Weights of a small multi-label audio tagger: 24.8M parameters, arch transformer.
Rows from block 4, named by matrix and row number. Rows with one number belong to one attention dimension. Each number is 128 + 32 x the weight over its row's rms, rounded and kept within 0 to 255. All counts start at 0. Numbers have three digits each. After the name is the row's rms in percent of the matrix's.
# v: attention value (model.blocks.4.attn.v.weight, 320x320), inputs 184-229
# proj: attention output (model.blocks.4.attn.proj.weight, 320x320, transposed), outputs 184-229
v.124 100:137129155144114145133113158160086075108135098184111118099105111150078099094143133104166095097138112107127164164168155079122219134113069108
proj.124 099:074141128122153131108123070122140230143123154087155088099140051066182133109112094115149161127091113174214125102143107151127123122150158180
v.125 101:207088132170087138154112130090074134139088132122117150117066157098161112153107117170127165146114096098153121049112115142163130078130078120
proj.125 098:118124091086203108116188131171196161074134061151099107148156127132074113140078146100122089148118119106089077151117136146063187096140094177
v.126 116:083064101122161176177129167049163124121131145148098126132103061148122129060115145155123117154128123127165191173058109150094098160106093086
proj.126 109:133100205092154111168136131194144107075140094110160158151163105113128123102152128114111108091144072161180054129177137143133146085115116165
v.127 097:093174135228085128071141117105133087114114135082139152189133084149131144095183181123152127147069179136110147090113148135156119119088103120
proj.127 098:158079125137107168094168083148115155083070142100108107145163133147126151119119116125129150098177083112153104139114153110148171134097144068
v.128 088:095139161100111140135159124156134128105117098093166098131116114133110140109138101140147137134124146165177114060077133142172099143058124103
proj.128 091:180110156118142139133092097107127147161105194129137114155118129201122127094096169128163187139144116101141148173150185124154122074167095160
v.129 105:145130126161127149154121154140127089064088140128094127151101066182141140132074094083112109129112151148098163095149058116174185104116150094
proj.129 105:138142110165112186181136167144112095161142097158125155151205105109146176088147165127144108102086139133103104104149211151126109142111166148
v.130 092:054125133075147108165150126137084153135094101125189136105118145086089118112151118084165096094161156128155144170166116104121112161080133143
proj.130 096:111134163158120138117116125081113114157115170070129147122136123162157139138131109125134137096066091068071170105097138120199141118123099170
v.131 098:208129206132146142155154148073091090068097121137107139161068127168154092167163153109116138098131132089121095151111168104144069103141091092
proj.131 093:096082118162154160093120106134138147102107081101168106110134145133057161101156144141166151123124164187178138083134134149126094120139182118
v.132 094:136102131165056076097120099102144098099045115038064073098130083124172138052098102176167155160124112154113198094143134132158097093133135165
proj.132 087:141188143183141148130117157142142090203214100168163140113069122087166114192148188106104056134156145116105127139151174153079187170137136124
v.133 100:120088110124128117163117187155124145127130156102161130153083193136040109123182140163142165120151142124098134170132192173077138072114110149
proj.133 103:130148134104067117147146054093140095118153103126086125077164044112148157190088144074109108159168067141129138064101108152141081140189118065
v.134 097:150051135124147157088147081105155098134145164113071143123153105120159162154052140089209149092126150137138127172128114128116065160104140083
proj.134 094:115162110159150176159040126129127133153095082126140078176110115069163123090130176126113101176144100108152152128071149172074139070126120112
v.135 105:142106133132168048132121134130111119169163078099136075152106106110144110176170184127141096124140199124116147085104116143148115120173200160
proj.135 107:103116123141146157106162125098170133116071129122135155082100123169116122091109120108098163055089114185100123156167149142059151124103102147
v.136 101:129171139082159149133140131124119035169140097109088140110099157110107133127103070122048174135102082140075152182109128140128154150139118085
proj.136 098:169138142074152198084095145128111162082170092074148161171150134145176097119145142062159099137117094149149047106157099132200170123128155143
v.137 089:134049117119135103097130104103158127123141154157102158125199117138166132150161078091161127096058182193057144101149112147178182107139167197
proj.137 092:112095085185193182121123159087159170128124117080103092135071155088072123143148136158100168108170116097184138125163053065161173156139080148
v.138 100:100157139039165161167105165203122150103125158094117163167082165078071146090109095145103164113139109138138112179053220151127103140090140207
proj.138 098:105107143114067117115126122095101098131147129136103094130147129079144154175148167096117154161156152097114169087181090137188105126141059134
v.139 095:174132200098079097097187070115174103198058114112120098074150140164158117155105147111133101201118132154067187040143119126099115127127069142
proj.139 100:131173072174109151165093151192145121087144172163138120100133051140108121075119135171127137096123116135161128216123117152066138139116172146
v.140 092:164081111139183122166138180116123076142144113163131176146125130175093161115122130100122125119145109119124155158184117044154139134111134119
proj.140 094:096177106102140094169151113076118104166141087088146111197131104093207152107186137159094118134120111138090124070150104113136164197147117120
v.141 094:081132129115126124139127141076077167169164122140177153184138158203083089095188112133081136108110115170057101182168079110149058175108084127
proj.141 095:137124140072116179131155110152099105076135138159094110112124079106158192138173147088183132136148121080146158070153138158124175068156050114
v.142 095:139063104138114142164174117106149095136110134091142126095136119124204118158123011117109144186131114154072124073120130124097139170105169147
proj.142 099:130127114134220134145138161114106162130106105100153132129173114119063148177118136108191139094077109091087148115146122124116159092088091142
v.143 100:121149140127147122122155116118147127102044162085159165110080103104073131162100118138140154138124161131135124124159116084134089135102127137
proj.143 103:126189138149085123186134134075033145152172108147150118147162123169178152159176127106119115129128123114148142106127135096180139125100138162
v.144 097:132077148125109086175070110189125108150085132101145090152075143078118131076135110155143143111087145122118174117174070134078152167173160128
proj.144 110:128101163106129142137156163088127181143132113108139156077179150164154156100182140062078103167171110119126164111095133044110150073118096112
v.145 087:130117150111104144147175067128176127165109080110165130138161116162118137119192104139138095126109155122166105056100114128084107089105163152
proj.145 092:121117089164127073110119161109122148109140183114108128104139190093164094144085147134120156129137165118071100146145139106159087213112101061
v.146 101:095113145105081106124156155126126159056141156135151174096122059124176088158155118149149131147159123086158150098143158154115119026097197159
proj.146 100:085108156140121115152149121112074153195112113133136091104150121179031138155101125142142157132120172173115117080127133131072160158115134134
v.147 093:099178102116128127158100132155171142150091104085092093089082161139158099100120121119153157195186194149134144093138092112113225124151198077
proj.147 093:198135106085103124133143130147138142075125147163139139171151123168076075202110074134128137114155067100087085139119109095128045117133071130
v.148 090:159114065068120164178194135142136192127171149123158104173114161187134188085033104136155170122123118117139140120151163112119094166147123071
proj.148 086:122122144120127106108094097132172052175130146126151136121171184089074075091187155159112132109129168068151118200111142134054196131150092126
v.149 088:127121150130154112164110122079061116152126095184099094091145073111094150121148172084132097113107152159138138124093117152149185115163142150
proj.149 091:138174088106110130172145102191142143082143125121151168142139141125127102202118124206099124115109148107149194111116092103162107138106112070
v.150 116:145186125133150130135097105165125133085129114147142156164110169133110132098143134107090111113101096145099144150148110092110149103130092114
proj.150 118:190131132030066130114152146114106145152120115102140101091161107136086118159125150079180166102140128151121090112119085166125097150140121127
v.151 100:146103077091123122121152113057143144121091159100153139125123134093105114084064162129122145168123178119100148067128144140076110152118082183
proj.151 102:091171113161119119101093164204096065168173145087089162135121108139158103182124168146100112092156132151160075195130138174132173136126128116
v.152 111:147104124133172092145224159138136096135081127090102091138169137184171120140140075167139166136101148081120133072128161109116218103111118145
proj.152 112:079129123127191133138106164093164111133143120080195145087111100159102130148124147124115073158114131163124096155147121121180128101143113101
v.153 091:072133104092153109136119223073130143138174105149133140110104065136086103099121087190148150157130131135074162098100094149141133085133077096
proj.153 091:190171169100146110166132103140135111071085167117127150101118140117223194113087115148179093168124141110189103158086125124086142182104172126
v.154 107:155157115098115146123083159119128159074152135187115179099121118099089159121110140126148031113101116161105112162174083124152150116098133098
proj.154 106:154126131109061115098088158127097098116079155114138130158137123132093114133101156072120156104181148084130161083123105199120104175168176152
v.155 104:056142153101160190127116149091129156081141160138075152043120127126054122146134168179154121127132123154065101141055097179049069129128161095
proj.155 099:159173100150098146099119085205095068097090093129153125168124085092170144113137094140128144157102145146122154099168154104148128191187088182
v.156 109:157171190105147108151165099098111150157122115128115076183156125106125083138094129168154125177135142105150208148144160170164147146119137119
proj.156 112:105129093224111110100126121130137101143158141131142136098108100121115143127153193154117084074095064113134078119117145144161142072068108104
v.157 111:108154098115163100131111143145065092139107124182112106163122099154122180181095145112073100114126165126202119136161116122183139147160220146
proj.157 107:055094204134110094143102173101193155131115138098110198105160180124104141074171083183179128128102138101153142110120139080104120127143088135
v.158 099:126129186098184132141164109167130167161144117089114130081143135171117136134075121109085166139198153119141082152083134090175133139108118133
proj.158 102:104159082138139140124161143134143116189096141167122098173134139158128145133108139186142146070138126153106143118148091090121128148118080106
v.159 099:145192176119138163127163135193117152048083118122139136103136131115117178100134179154147118122109096185129052120046177162135148146140123080
proj.159 109:133120105149095161156085106088151146113057127099120078148082128153107111148128121142105141127143189097134172087135105122207090107154109175
v.160 101:146194212158111122127077103161111101198146105130143134187066096170120122103122127114175144100096044128117108109124132100162121122128110090
proj.160 102:173093140098117139162161136094141093210138170120145114098132148110125138147147142172149125149174125132143134141166061114123095157145133144
v.161 092:135155121104135111131102212108120132158135142145153117082156137097089125084140135128108149097113144109178127153181126148106129124148120128
proj.161 093:130157101138104119122118120153150194092096131172139176167109148069124125132120169169165141185112152133228064142109115083163159149120098191
v.162 102:179146134213126135162119122136104115151143114101116148132095131169099173141026164113151095092169095127167085111134089147172126217114193155
proj.162 102:107133105120203149075134105159140156138122102190143167157145144058165094179170111125113095128098131140174145160116162138080106083166063174
v.163 101:153128202113122112120150137117109127138135132160109125078157118123138104166119110114113111137145151196135177118095072116116177050099110084
proj.163 104:132146172152126101164129105111147133149157112146143131184110114122075122143109177119145105133112114147188095110170160147162143144178173118
v.164 098:128134123141095162164109128176108182163124163146172142132115125068100087103134103189102066154088117141103130127077156116075073147085196136
proj.164 097:111197111115153043158175083165097110091137091115083187112131090172155131130154139092140163160172167081101149149123108161160159071109156175
v.165 102:181146143108145140173121095085118138105122087160146104138172185153144123110150142108113049133198049112087126148111125135153176152081119126
proj.165 107:122108143153100090214158134141167152180166143152121109119087163137136088166049141172183097081136121126108123107154123114090107110139135143
v.166 107:098102147089095152133092142131161125122172128087141126147109090125074100075106126130155166122109179071206171092141117125132140098111153174
proj.166 109:179146145152171144102157150118173133114129100124094171112127139162136130104105158107111106070163119165049118119150188136136180126129126120
v.167 098:165136164172080157148151104180157107171125153166129154101083156070108112123050154124105119113062161106139129117142061116121129128060148102
proj.167 097:172146072131147098146117090104148170114094099130130082136166096174155099137159152131130125136173106062174139181104135143138184194168118122
v.168 083:075125163081174082116152147139168135081095136096099159132168078189088102086170134191110138199153173133084136143118105110142122166106167125
proj.168 088:122147197160122124079126139091086099110128118215107128158136185115127124125080172101153155190057097180141129097089154104147126111151144131
v.169 093:141106153146170145131141100146125157032114129092104147106080074137149060089107163104125088125118121080094093123103131162123138140131187103
proj.169 093:145133105095080100164189165089085080180135152108130100149132165107109129142134176166144136163120106156102124076152077079121095095141140164
v.170 097:093107104125162162183096094097145089086162135109147090131167122191159112124182068162094130201133155101182172079085135115108121100110138080
proj.170 101:139152140105146098079162122098156160155073122160115120093168151104044142132099085165183119075126086162100144083120105131109122163177162124
v.171 099:101109082126075161132158162092124123135147107133109147136163145154134163150077147090184153130173148154111047100164138129158110108104118072
proj.171 104:195154193160125114117125157134070087130135110125165207135146132123168100090141066182093157181044126082118172161071123079075110101153147109
v.172 098:149079154122178177187163093143130125112101208105087127115161057097153156163117133104078178123112159146122154167098151105122109193175100085
proj.172 098:106098114110153120097127093084117151128125066132071115123129111144114218156109062113136119095149151130123079086128094144133180144155142160
v.173 105:114064133112148117143143172136165126161142132104114112157103134140109099084075166186107114098138083157151130163093106091071144129099090187
proj.173 107:195133115133092110165122137120104098118127154078117062100138158108078041145197146094152133149101155163112054134187135111164163087125160096
v.174 096:095114147139093131119141153149139126187139134111137115088124082145126144134084093159177113118126116102075109132140110105108104111134171111
proj.174 098:138132141147169159090125140106171149145153125154117160122133176147175130143106161125185105126146090158155117130140122148085180134166094124
v.175 097:085158190136086147098087166142146123098143158114168129200022137115128170121127139112100158138165154162133090166111116129118106147121093162
proj.175 097:164145096107169151169157072143153144129134157121073121072151125158129066172111127160135108077118054115073179140145098147159088103110151124
v.176 103:129089161130128155141129127152079128155161161145108120111115124111068125128193167170085120131159120145065106171094101162116097124140130146
proj.176 101:157112148132161087084164094111144113032135173118142167114079088119206122129137075099091114127148134152093095114110142162124102126129133074
v.177 095:095110129173170137174127103122121136099077093200123145099160204104135132128123153061166115116123189133110096078164107064127150138093162134
proj.177 098:088183111134075115117059135159128153125114138074157173139144097112066124127152204097100158158140129111153159145107100152112131137095060125
v.178 105:127118143116123089140097116122136101116076205165153127102140184135132149071195162171124150128133115147065181115160089167075092136104110141
proj.178 106:135121122121091126158158108128081161115098145095143050138164124143118112185152118110098121097141178188152118147204140091209129136150090142
v.179 102:140135136080087135113159102158183128156088190179178119101190123142138128113082111159186138183123174160084159148143120152137094108145146156
proj.179 098:085083163123114142140137150104078145180167135131124137120133142148126131133154148111087144116111154139163103095113197103162202134116102101
v.180 105:101155191105065112126092124128093153117133135177136109099192149153099083133136119144132158150101216136157150133149109163102158112123120164
proj.180 103:103102089147158152162140116092167150128099087088132180115114175114149171141102153118124140123110091117118131082076135130179139151138140067
v.181 098:090123111180106188132126171114155120132134118164132076156042162147134166180117118091111099158069137069126125181101124145135112097142141151
proj.181 100:153162148064138133193148126116154142113140086077191218126152062091054050108175136118140104110146090151165135153085143148134153151099146136
v.182 091:149107180083123124126097149092190110150140133062154172120169125127108077128107115133141140128188134124127108145111138121148086145141123115
proj.182 095:095163109183069136115121106153082213146064147191046191120141191099177154108116127139157185160114138118171153116086116102145115104114083116
v.183 092:132126131136125120154067171149152080121153153116184088101112138138120120117135149128099120129139121125095161113231117153132097118090148162
proj.183 090:110130132104161145124140177078168155127132130155074163168163181170120116149089128172151112120171115143127110148141087152136159095094143109
v.184 098:139103103135178146139153142154102091188127086103135143141135116083087164112130178153114129167113132111108085109186131155139133109113234116
proj.184 099:123165156083117105114136130101112103077118088124165151123163119111113103079069127119109124107174110104127101151130114103087142096075096141
v.185 100:151148161121160072138130144086140111117113171151132198078146184129147117118102117144111182106169071154037104104125125133197077129086096163
proj.185 102:123122127109104098147125133096130137183122103083148107154109151133171088107148171148120092160131130113166131092192101093072126125158163064
v.186 100:099086117090133129054167170157131150075118103072159142148163102045092147112082097131140119125090177073150088091115128109096149125113124162
proj.186 101:130191143118119112117094111146067138111117160125061118086129141119161162135094118125094166078125109146097090123125096143121125159174201096
v.187 099:133134126097066178094097106136101167116113117180139153156114099102196134136108097127120065081119126098113120128105129112125134088114125073
proj.187 099:122087154127159125157110116094197123115158097179082132106112168096127163176101101124176116172128128176136140162142140106145159158170104170
v.188 098:080072095089123174170107105142150117132163109124143106130159225121073153119097147136092148135122147119126108150127111157108171184146099168
proj.188 099:152163100177109143097152166068118222129076123116112172134049098099114174133170100113163077146126139146184133129137171085146073121090132128
v.189 096:107123161173099104139141097109144145148112127115085093142140125214116150139131159086130134089108099073060134098107052181164091114132094141
proj.189 098:176152109120136094153125189137181057150157083081159144101099163108143126117128182191107123097153169142099210148103150070149063174097129119
v.190 101:118112122157111164131150113121120143174135173059200145109111148147104099115090105113101081106146098157166153124118123140159111090131145189
proj.190 101:090129129154120072118169117097154117088105154161044172147149109107168165168151116134132167112207180146136128166144163134163121117146076165
v.191 097:172086080172213139193143191097142131142101146138127133144166191140142184106134146124092072105117055185131112106196107179109143155110100155
proj.191 100:103149132096127104102123095199123082156148169169082105149126155130158025141145109129121174057185142067120148131085126077101126134124128138
v.192 092:120158116145192092116087110200163133128159175080137178123143101111153132092099121092207160131108161093096096135112092158148217136142094111
proj.192 096:148189166126095155171119140094127128133082093119166144113131166141110169123130139196126128108114123156190182123147155129165068115110126112
v.193 105:083184094108136136092165070076150108093164178173083159155111104153119051080141110130128121124150145151159182169102185116077119124112130112
proj.193 110:114072188141123194173112167170097120095060127074152154141167138116053177153129099123148115186149156151109144188125110121145072161147072133
v.194 090:115185126129090188090106143094102138090136140121153166140127135100168133148092127098174115120150122179119089138083085134081112150133200157
proj.194 097:149090153101185154126164186182099176100162155150138097129135112100072158110119115153126150113116144127113093118134140183100142174149140147
v.195 102:120121141131150106192167103107129160095109110162173117170100137112121092145105098122077055135129123155120135183179202167123127173125156095
proj.195 103:183172111128157106093111099118124161143113120133137143123133161133200118112108130138188153113130127153068098115041095136142148113109110184
v.196 101:063151160134149174120141155135090121158140130199208125127144133147140131099085091146124085137092112141136114106068124120170062115093162089
proj.196 104:191111114161135136130116109101152149090092127051089162146114147126101119157114112101154178105152107148175149137141148103146192136127129178
v.197 100:103101128152124138125103083155100123171157078121205103184079097133148155156132153105167121115153099168090066149084130102119139105189131127
proj.197 105:153113160130080155117062202142116175089070173118110114103180145167119072062123087136148144161100141083111174126167123104121146175123184109
v.198 114:072144097144155074084105129103172110116138133164127122138178159152141121137147114090151060118129062103139131146089124136125073161142081150
proj.198 122:150159152197122124152123146132132127151073162132124088184132132111132126118121133087077148134168149140160054082160160127171124095128160118
v.199 111:198107157128151111092173107118126107159138131132153139053133097103069098090153161147140087131116204096128111181162158140077136128097112126
proj.199 100:017121151145073183166089138108123110174141141099161107122128158116144128128164182105161111116186045094180142077120186129149113109173150088
v.200 103:146103135195166128190178117140203105097173144139136140101131097120091060100100153117117087127091158136121145097158159157171174176170165150
proj.200 105:139163168125102169030075127105108170135118127146187143110147165162143144109197091148137150083155106103147099058132098152193113084112084073
v.201 106:147095151138153146126102200134158130171130127114092122146133086079068086090165134107110108109113115127172147115066106138119126108168050124
proj.201 108:147180094060110125161090096092105175136082117099118147160149142145176095147163141137181138177105154124120113173078103098106133131059132140
v.202 100:120089108164105137083127120155161100110162143135119178111135121128100091162117151065156185150147073142138172124092120151126134116059062108
proj.202 099:112137153145190149124136131137122149132161078122132138235124148077138165109171100160130073083157121148134130172173116151107122128145144179
v.203 102:129077108155104140120145154124159134147167142133126167127101160108079131147124132114155147107132136090149122098106163136167132167134052118
proj.203 108:150116128129200097086132134196133192119099099193127170163191121100086116144161122106129140040097095112107142162136040166128159089140134083
v.204 090:156140130143152064119121134174180140099140140131116142135154134130163164059166111128079137201171118085161146123090138097163160134127117114
proj.204 096:122143179096151137151157132059079161082142159118107129099087107128090094151067127162148137079075188158170149133124120109123194157123148140
v.205 095:061111101160113148114174112080122140115157128139155141161151110097083080131059145147090188078147104202178139111111105122160177096110102123
proj.205 104:075103050138128191178118200145120156075100096088154182137175112154128114138215167166108076107129126040087165168164126141125141138128147137
v.206 104:180172123148153073095148128177127147129131043125124126149114154167152151136157139105117159094113081123102137147181194165086065113091144146
proj.206 103:162103117094187103148141105126203117131145155110131130108080043128152136063108105127088146114135132110065102128132128089114142144139169123
v.207 092:067176122122092157167113111133176133086094139115079099120116176129124143147115132119126123128083114097116128140113068121179161112133173132
proj.207 088:117154153135162109088096124139150104142109118085142107148156191129111122198100221080115143131101174149133175165163124164112066086072125182
v.208 103:167149141138107094084133140098163146100108110129092112139110171070166154160145122142112114130149119097115133122122153102169106141115106070
proj.208 108:165197115137090104160145151142132057186080149107138124145084073186070123095136151115109176080110153147157130151148106129108072119103161148
v.209 098:084119115106117157141153132075151125173170141104139119144112072116132117134096081147113153130173113153071129124118120075153146133089120115
proj.209 100:106156168164150194101160174200138165128067153084147079136132190148156126133152158084164103087103126095143189132157125135181120145142149138
v.210 103:122148137151130171110156161097161103119166144163180095163146054156069158135094181129122127130164087097165138155149174092156199090191076148
proj.210 109:096116147168079147101115084139095137104066186102107143040117129137158104098121077083107152112157213131112118131083157105123105152078170107
v.211 101:104166197143137148162139161155164166133129142121128146163143095154119101139059160161077172085164129120131127101101065096079104119114146108
proj.211 105:115118153110154178141124133081138135121086103122189147081144144133114152080166144184142092099097109137101101080100170118159143126134116116
v.212 088:121028082175169127100136094129093147148127126100143098085115149086136107122132146101129098093126138138114124138165168205101095195123124116
proj.212 088:113202119084145148099117155135166116211155136112072169131140131139127201104139153168106157048125091080115144101105120155144128116145149178
v.213 097:212105111170094107160073132108130095071120199154124110140102155174153063083120133106111180148133128169102149201060123073180155115116105082
proj.213 102:145125134155135136166053081110153151150126160168124165134156065100107144127104132166116083138074149155116065116132156144087113126114140106
v.214 095:155144127115085128130139106137155100121175159083043099156152061114140145112119072165149126147097113139159159171118070148107171143175144140
proj.214 101:134098135095115118078110102106087173153057128142149157166127126080130172145107159090123152099093166135137088065123073092116165120083121112
v.215 101:140135077094105107124165141149204171077165152189121096141113132120150124111143101106083166163106124060170145125114132117118148160174210141
proj.215 099:195105157170133107103169094038101153098078215082089116113152079115102185115162112177151105132091084158161173103149182088145172094162151125
v.216 115:162101139075156076096166109044148111158117041164154098154135102125140113054122115168128097162085140169079136153159163094120092175155153110
proj.216 124:149220132149103111105112151152145126144113167100114180143134188148119136150136172109139151123146165034129099065150127108156138083121115142
v.217 110:138098091060131095128130125120137101171156136160087119109062152186125176120183097127137172135164110099102088162107125126104121160088078098
proj.217 108:166070115150165140126125165086139098100127099127130102171114078061073127129100102171076136141087152149142191158130111092078153091115114098
v.218 101:114097108110125119107071128138106109080156157087191163150153068163138109126101132150083109121144124148184117133138076103111116159090126119
proj.218 098:121121129152107111149180153095117121144103075119123124148145106102176101154111152150148168128164126103154116099096117123108123047128095125
v.219 105:124101115164134137083164109156136067149102093167170127132142193086105142112164144100133068122158113077176109088142195171130151089152183122
proj.219 107:156101115067157153068111150144121166127120132141120113123076112172134140202100160170141132127173132168151122112131112125156078113146096155
v.220 101:172149153190127166094129078152118150115114155160153118085088101145105121109145096141094128126191183119110109148131192136141105115135174141
proj.220 097:116051141169148077149145146098100124132094155128123122181159160131137127165151192133081126153166080120096119121150123143122090056085101119
v.221 096:159090167158090147147134163140100130201139101148148174116140108112085138090114141142155130145097093133121143120175106142072115130130139133
proj.221 091:165115083134125091130157116118120154095137169140141120147155165173135150123139182165116113077203107135147114132071102125176110149147126157
v.222 104:125170117134135142105168167104151123069136116112159091124118078095156119135101131140119129137043214168140128135119147145108135099131186130
proj.222 105:128153110100099126152113156156103093108157128130100146140100165138083174133134063118139110120198142109106052093173079138064117138151100121
v.223 107:105108107168188142141133101154127156098064120028126161165119141105134196195097125141176148098131209142107059174158168162141166134133108140
proj.223 102:122165178096063132157106161125117050128172127114117141096097144102166085141113138145069142149142126127123107092131114181109099144098092154
v.224 103:113113189138132153087150152116107134094086063110147025132126163157147088108115164144138158171142090134105103110086138104122135168169085082
proj.224 116:116123173176059110125180092125097124091110196110131146118134106135140125127177097130104144126154126127183099110157159115165106101157149181
v.225 097:142105097152157143070158114131104172132160136105138120139165070062142076138095144065144149131112157156104099125104102157094112130154137153
proj.225 097:125109148134045165141119167132168159088116157172115124112140231143129140148179091178120117095109145130126170178113114135156140115125112124
v.226 099:139118109110121141075081137164095113088128096127115168099096178158074172078145097128098081139118170100158142215143105123160104141122119159
proj.226 104:087092157079125153157148103096160120163125195080142128167137163148125098128165171108181153049182100148096040106137145155129125107112129148
v.227 103:122144125074068140149127055110128155155066148092107117109129103132084105122133133085175104183103155180071127084117157142109152107087149087
proj.227 108:092066099126106143114150216116137117095144105098134157111129136142130169160077119128127100146134101068164161141106147127114194103174077160
v.228 101:105045080108115120177145135158155179145159111134113148120088069150132075177120111094110106153197095124127167178135141182126107162138098144
proj.228 110:186076146196120136070106142112146112107106183098150112140096133089106162083113114188125119110149128177150064071117131159144108143086119102
v.229 100:141155106096071117194163145156134157127123076143169127105124121101129069171143111129150207155125180135158095132113188177078150106148127128
proj.229 105:090138111123118131129110126074155089111121174155192202128174165104132092132102163147128091081118068187111199134098075122168126103143089201
v.230 096:146112113088088160159080143136121143095138205145119186145134087139167121190100107117088110099160140163136131132060138133129149147117087153
proj.230 097:139104085121075142155173178167096151155181108158104078088120179163100169124153135120150124121136136138109120127152060153128097121082166108
v.231 096:125168122146157076194183114171128143177104115137130144095154155112112088155171100092108164160119160139133154083104076143073136143098167056
proj.231 098:134135110093093185147125115048110166086176126112098173135156104097161143114090126134120110112135151135152157126143148117091129077183108169
v.232 098:110105144148158161147111143162096106130125120087083105207072157105155108144131071078111130085143101111119092194134150160117092136037131135
proj.232 107:160178118132086175083176138150140149158133210133132154082188159102201083147088112158153139148121133151173124122067145128166086136156113138
v.233 095:151151216124133175126133084154130162123195152159125100171131123133136119153098134055188156105119108172081114134185127118131111149126071111
proj.233 095:117141103187141150106076122151129104141141110101176109091158137092159193101150112170128133109097199144127116177117131126115126085088176080
v.234 097:185150223169083210083123141117087083140165126124094103133124135122139109140174147131110153181158166181115102129158111114116102142116093157
proj.234 102:086191107092149140089142119148156154144155144118141098160121165114133085108150138086128125129124045102099150125103115118123094110161178113
v.235 095:098104105088096151116071161119114122145208144120136102222095150075089123083155146149120087107163181117133120164097096186055157128105120186
proj.235 095:126156110145155129102214132133190140080146125100092155105152111143123170141080147161173139158121130109103133090135126101112103113133105112
v.236 101:090158145120158147133121126077124153068128159098078078131106166131111144132103123146125081135131106071106118100162114102165087167107085187
proj.236 103:130099104132135127185150108179109076196143116136147134157135121164144164161123154102143090145113205115153024170137118155159164129118147098
v.237 096:175127088115108141112119094115147210036126170133135135156135085118158176118128089092087084139099171118178085146133157130134163111149100110
proj.237 099:126122126130107127136142137142107123105152124191128103087143166158177127098159204093164158089137092140126173123080121185120094194117139128
v.238 092:156139170139127126109134136159182164140173124128134136139185103139119120146079127107078161135123173092176130123098104117158156052106154085
proj.238 097:106165099133130134117188164119140112100070182152105109116073146182107114129114097142135168095100049165060138076118103150052135125153122136
v.239 087:194165146108056083126163123156079137099157089161200144137150143122188162190087101120115125126115098120097140122121123117109088119132089091
proj.239 095:108149121143172131143134172090100078181144129145112159162133143124105094133164140137139150121152172173162103128121192117154162123072091168
v.240 094:098111064115056150112121141141138106089134065114175108171164134087174095115105155087097138146165119132141110152149147118126067120156144105
proj.240 093:156105137120150133165109115088155133132155206165095157083060151090121137129180082193097164113124110157125144137119140133156136174161095131
v.241 094:120120164120141112132178129160084140105169149144126134148132147117145114128144152207160114146058076133144124163175128077145130099181105073
proj.241 109:132102093113157135115086148128160143168112141118141168148176154110127139128105086123091142159138128129105106099076142078099088185142147124
v.242 098:129208109092087171137146112134132110139119136142183157118146169076107159099104142127110140108092133147119127133108128067133110102118096130
proj.242 105:066142145128117114111115126080160125158150109178105113132182097102080061104150167142136127131111153162109147104129069172122136187125136125
v.243 103:173055125101131096086155153124159178166126157087125071092109122180123170142103098107143141102092154129074150127169086148080143112196141112
proj.243 113:104110192130124140184110109156109119105188122086138144089122126119145057114126169154155133110147062089134141058153107182150088170055091140
v.244 091:121097092157101110175084162163071116129127111165155082115169155086100068180156118091112153165129143049087107164149108115180203142097094099
proj.244 091:101143119081111157124142158109182113113146104134116178132166177132167166172089214138124109128130122149160166139137145136103112097144093135
v.245 100:092099100060068070123129059100148167156093081104186093106085145182126150146094154101138122129129116074102127138138157116164124097088109186
proj.245 100:074159092172149138150096118173102028146174167146105147089119158117082121093103098132135131086134103203083135071141127116134166141102158138
v.246 094:017079142146146180124132105154143118066173136134076138123128164139109089104162144152157123189105063112080113176108132146123118155139159166
proj.246 100:122130107119094140107128178123169192192121112186084120131142154121164133117114117114081128117112141095177084119165130120145118092158126136
v.247 110:120147116057175145149056160174131162092194102121103133137163153091150155117165134098067098076161083176077096143173088136113115180122078082
proj.247 112:156121092160083147123156149122123094132141138127173061089087154197111114069120142117185091131165162100157104095137093149146148134106124083
v.248 102:123111109168127103063152121138175072105174102106084150162147148142179084168122171112063132150152118130098147116112142151157125087081112168
proj.248 109:087103110101154150155126141159101196144114105159148131125145108106148144094103154197113115128110160117153109114184070145113121207210120140
v.249 092:118127191185182085092044140122178082128161140099115124109145181164132143082118161121095129145058146089176130185169123155124151154147097091
proj.249 097:107113211097167125166166067151059094107107099121119112171099090168161117114138100099167136187136142115090092111126135115128167131123153097
v.250 084:132095098158077130080094101142139173091131108087119098083103142131165074150123128068144129115174068072141143094127202141119157127104078140
proj.250 092:159136188100117114109179087138099105090132138152138129148152097114130159124107129155096129167091134152159126131122083155136048138095126109
v.251 103:179099167111102174111140199094122083111082112093148106123160122082168109157143140167136143088121126195141138063154088149049094190155112144
proj.251 100:103132108181117098181094093116037172115155196120117111145134108188126111122159111074128124149113092108153118136141136132186108102136084188
v.252 104:154113081106136135152092094114182124132152173127125115071151209123126135168110128182115128154155091096143116131179075131147162102129147104
proj.252 099:127081120159146158103128154069088164103162064087182112092134093090130155116083145154182160160128158166096133177067153131141156185160127096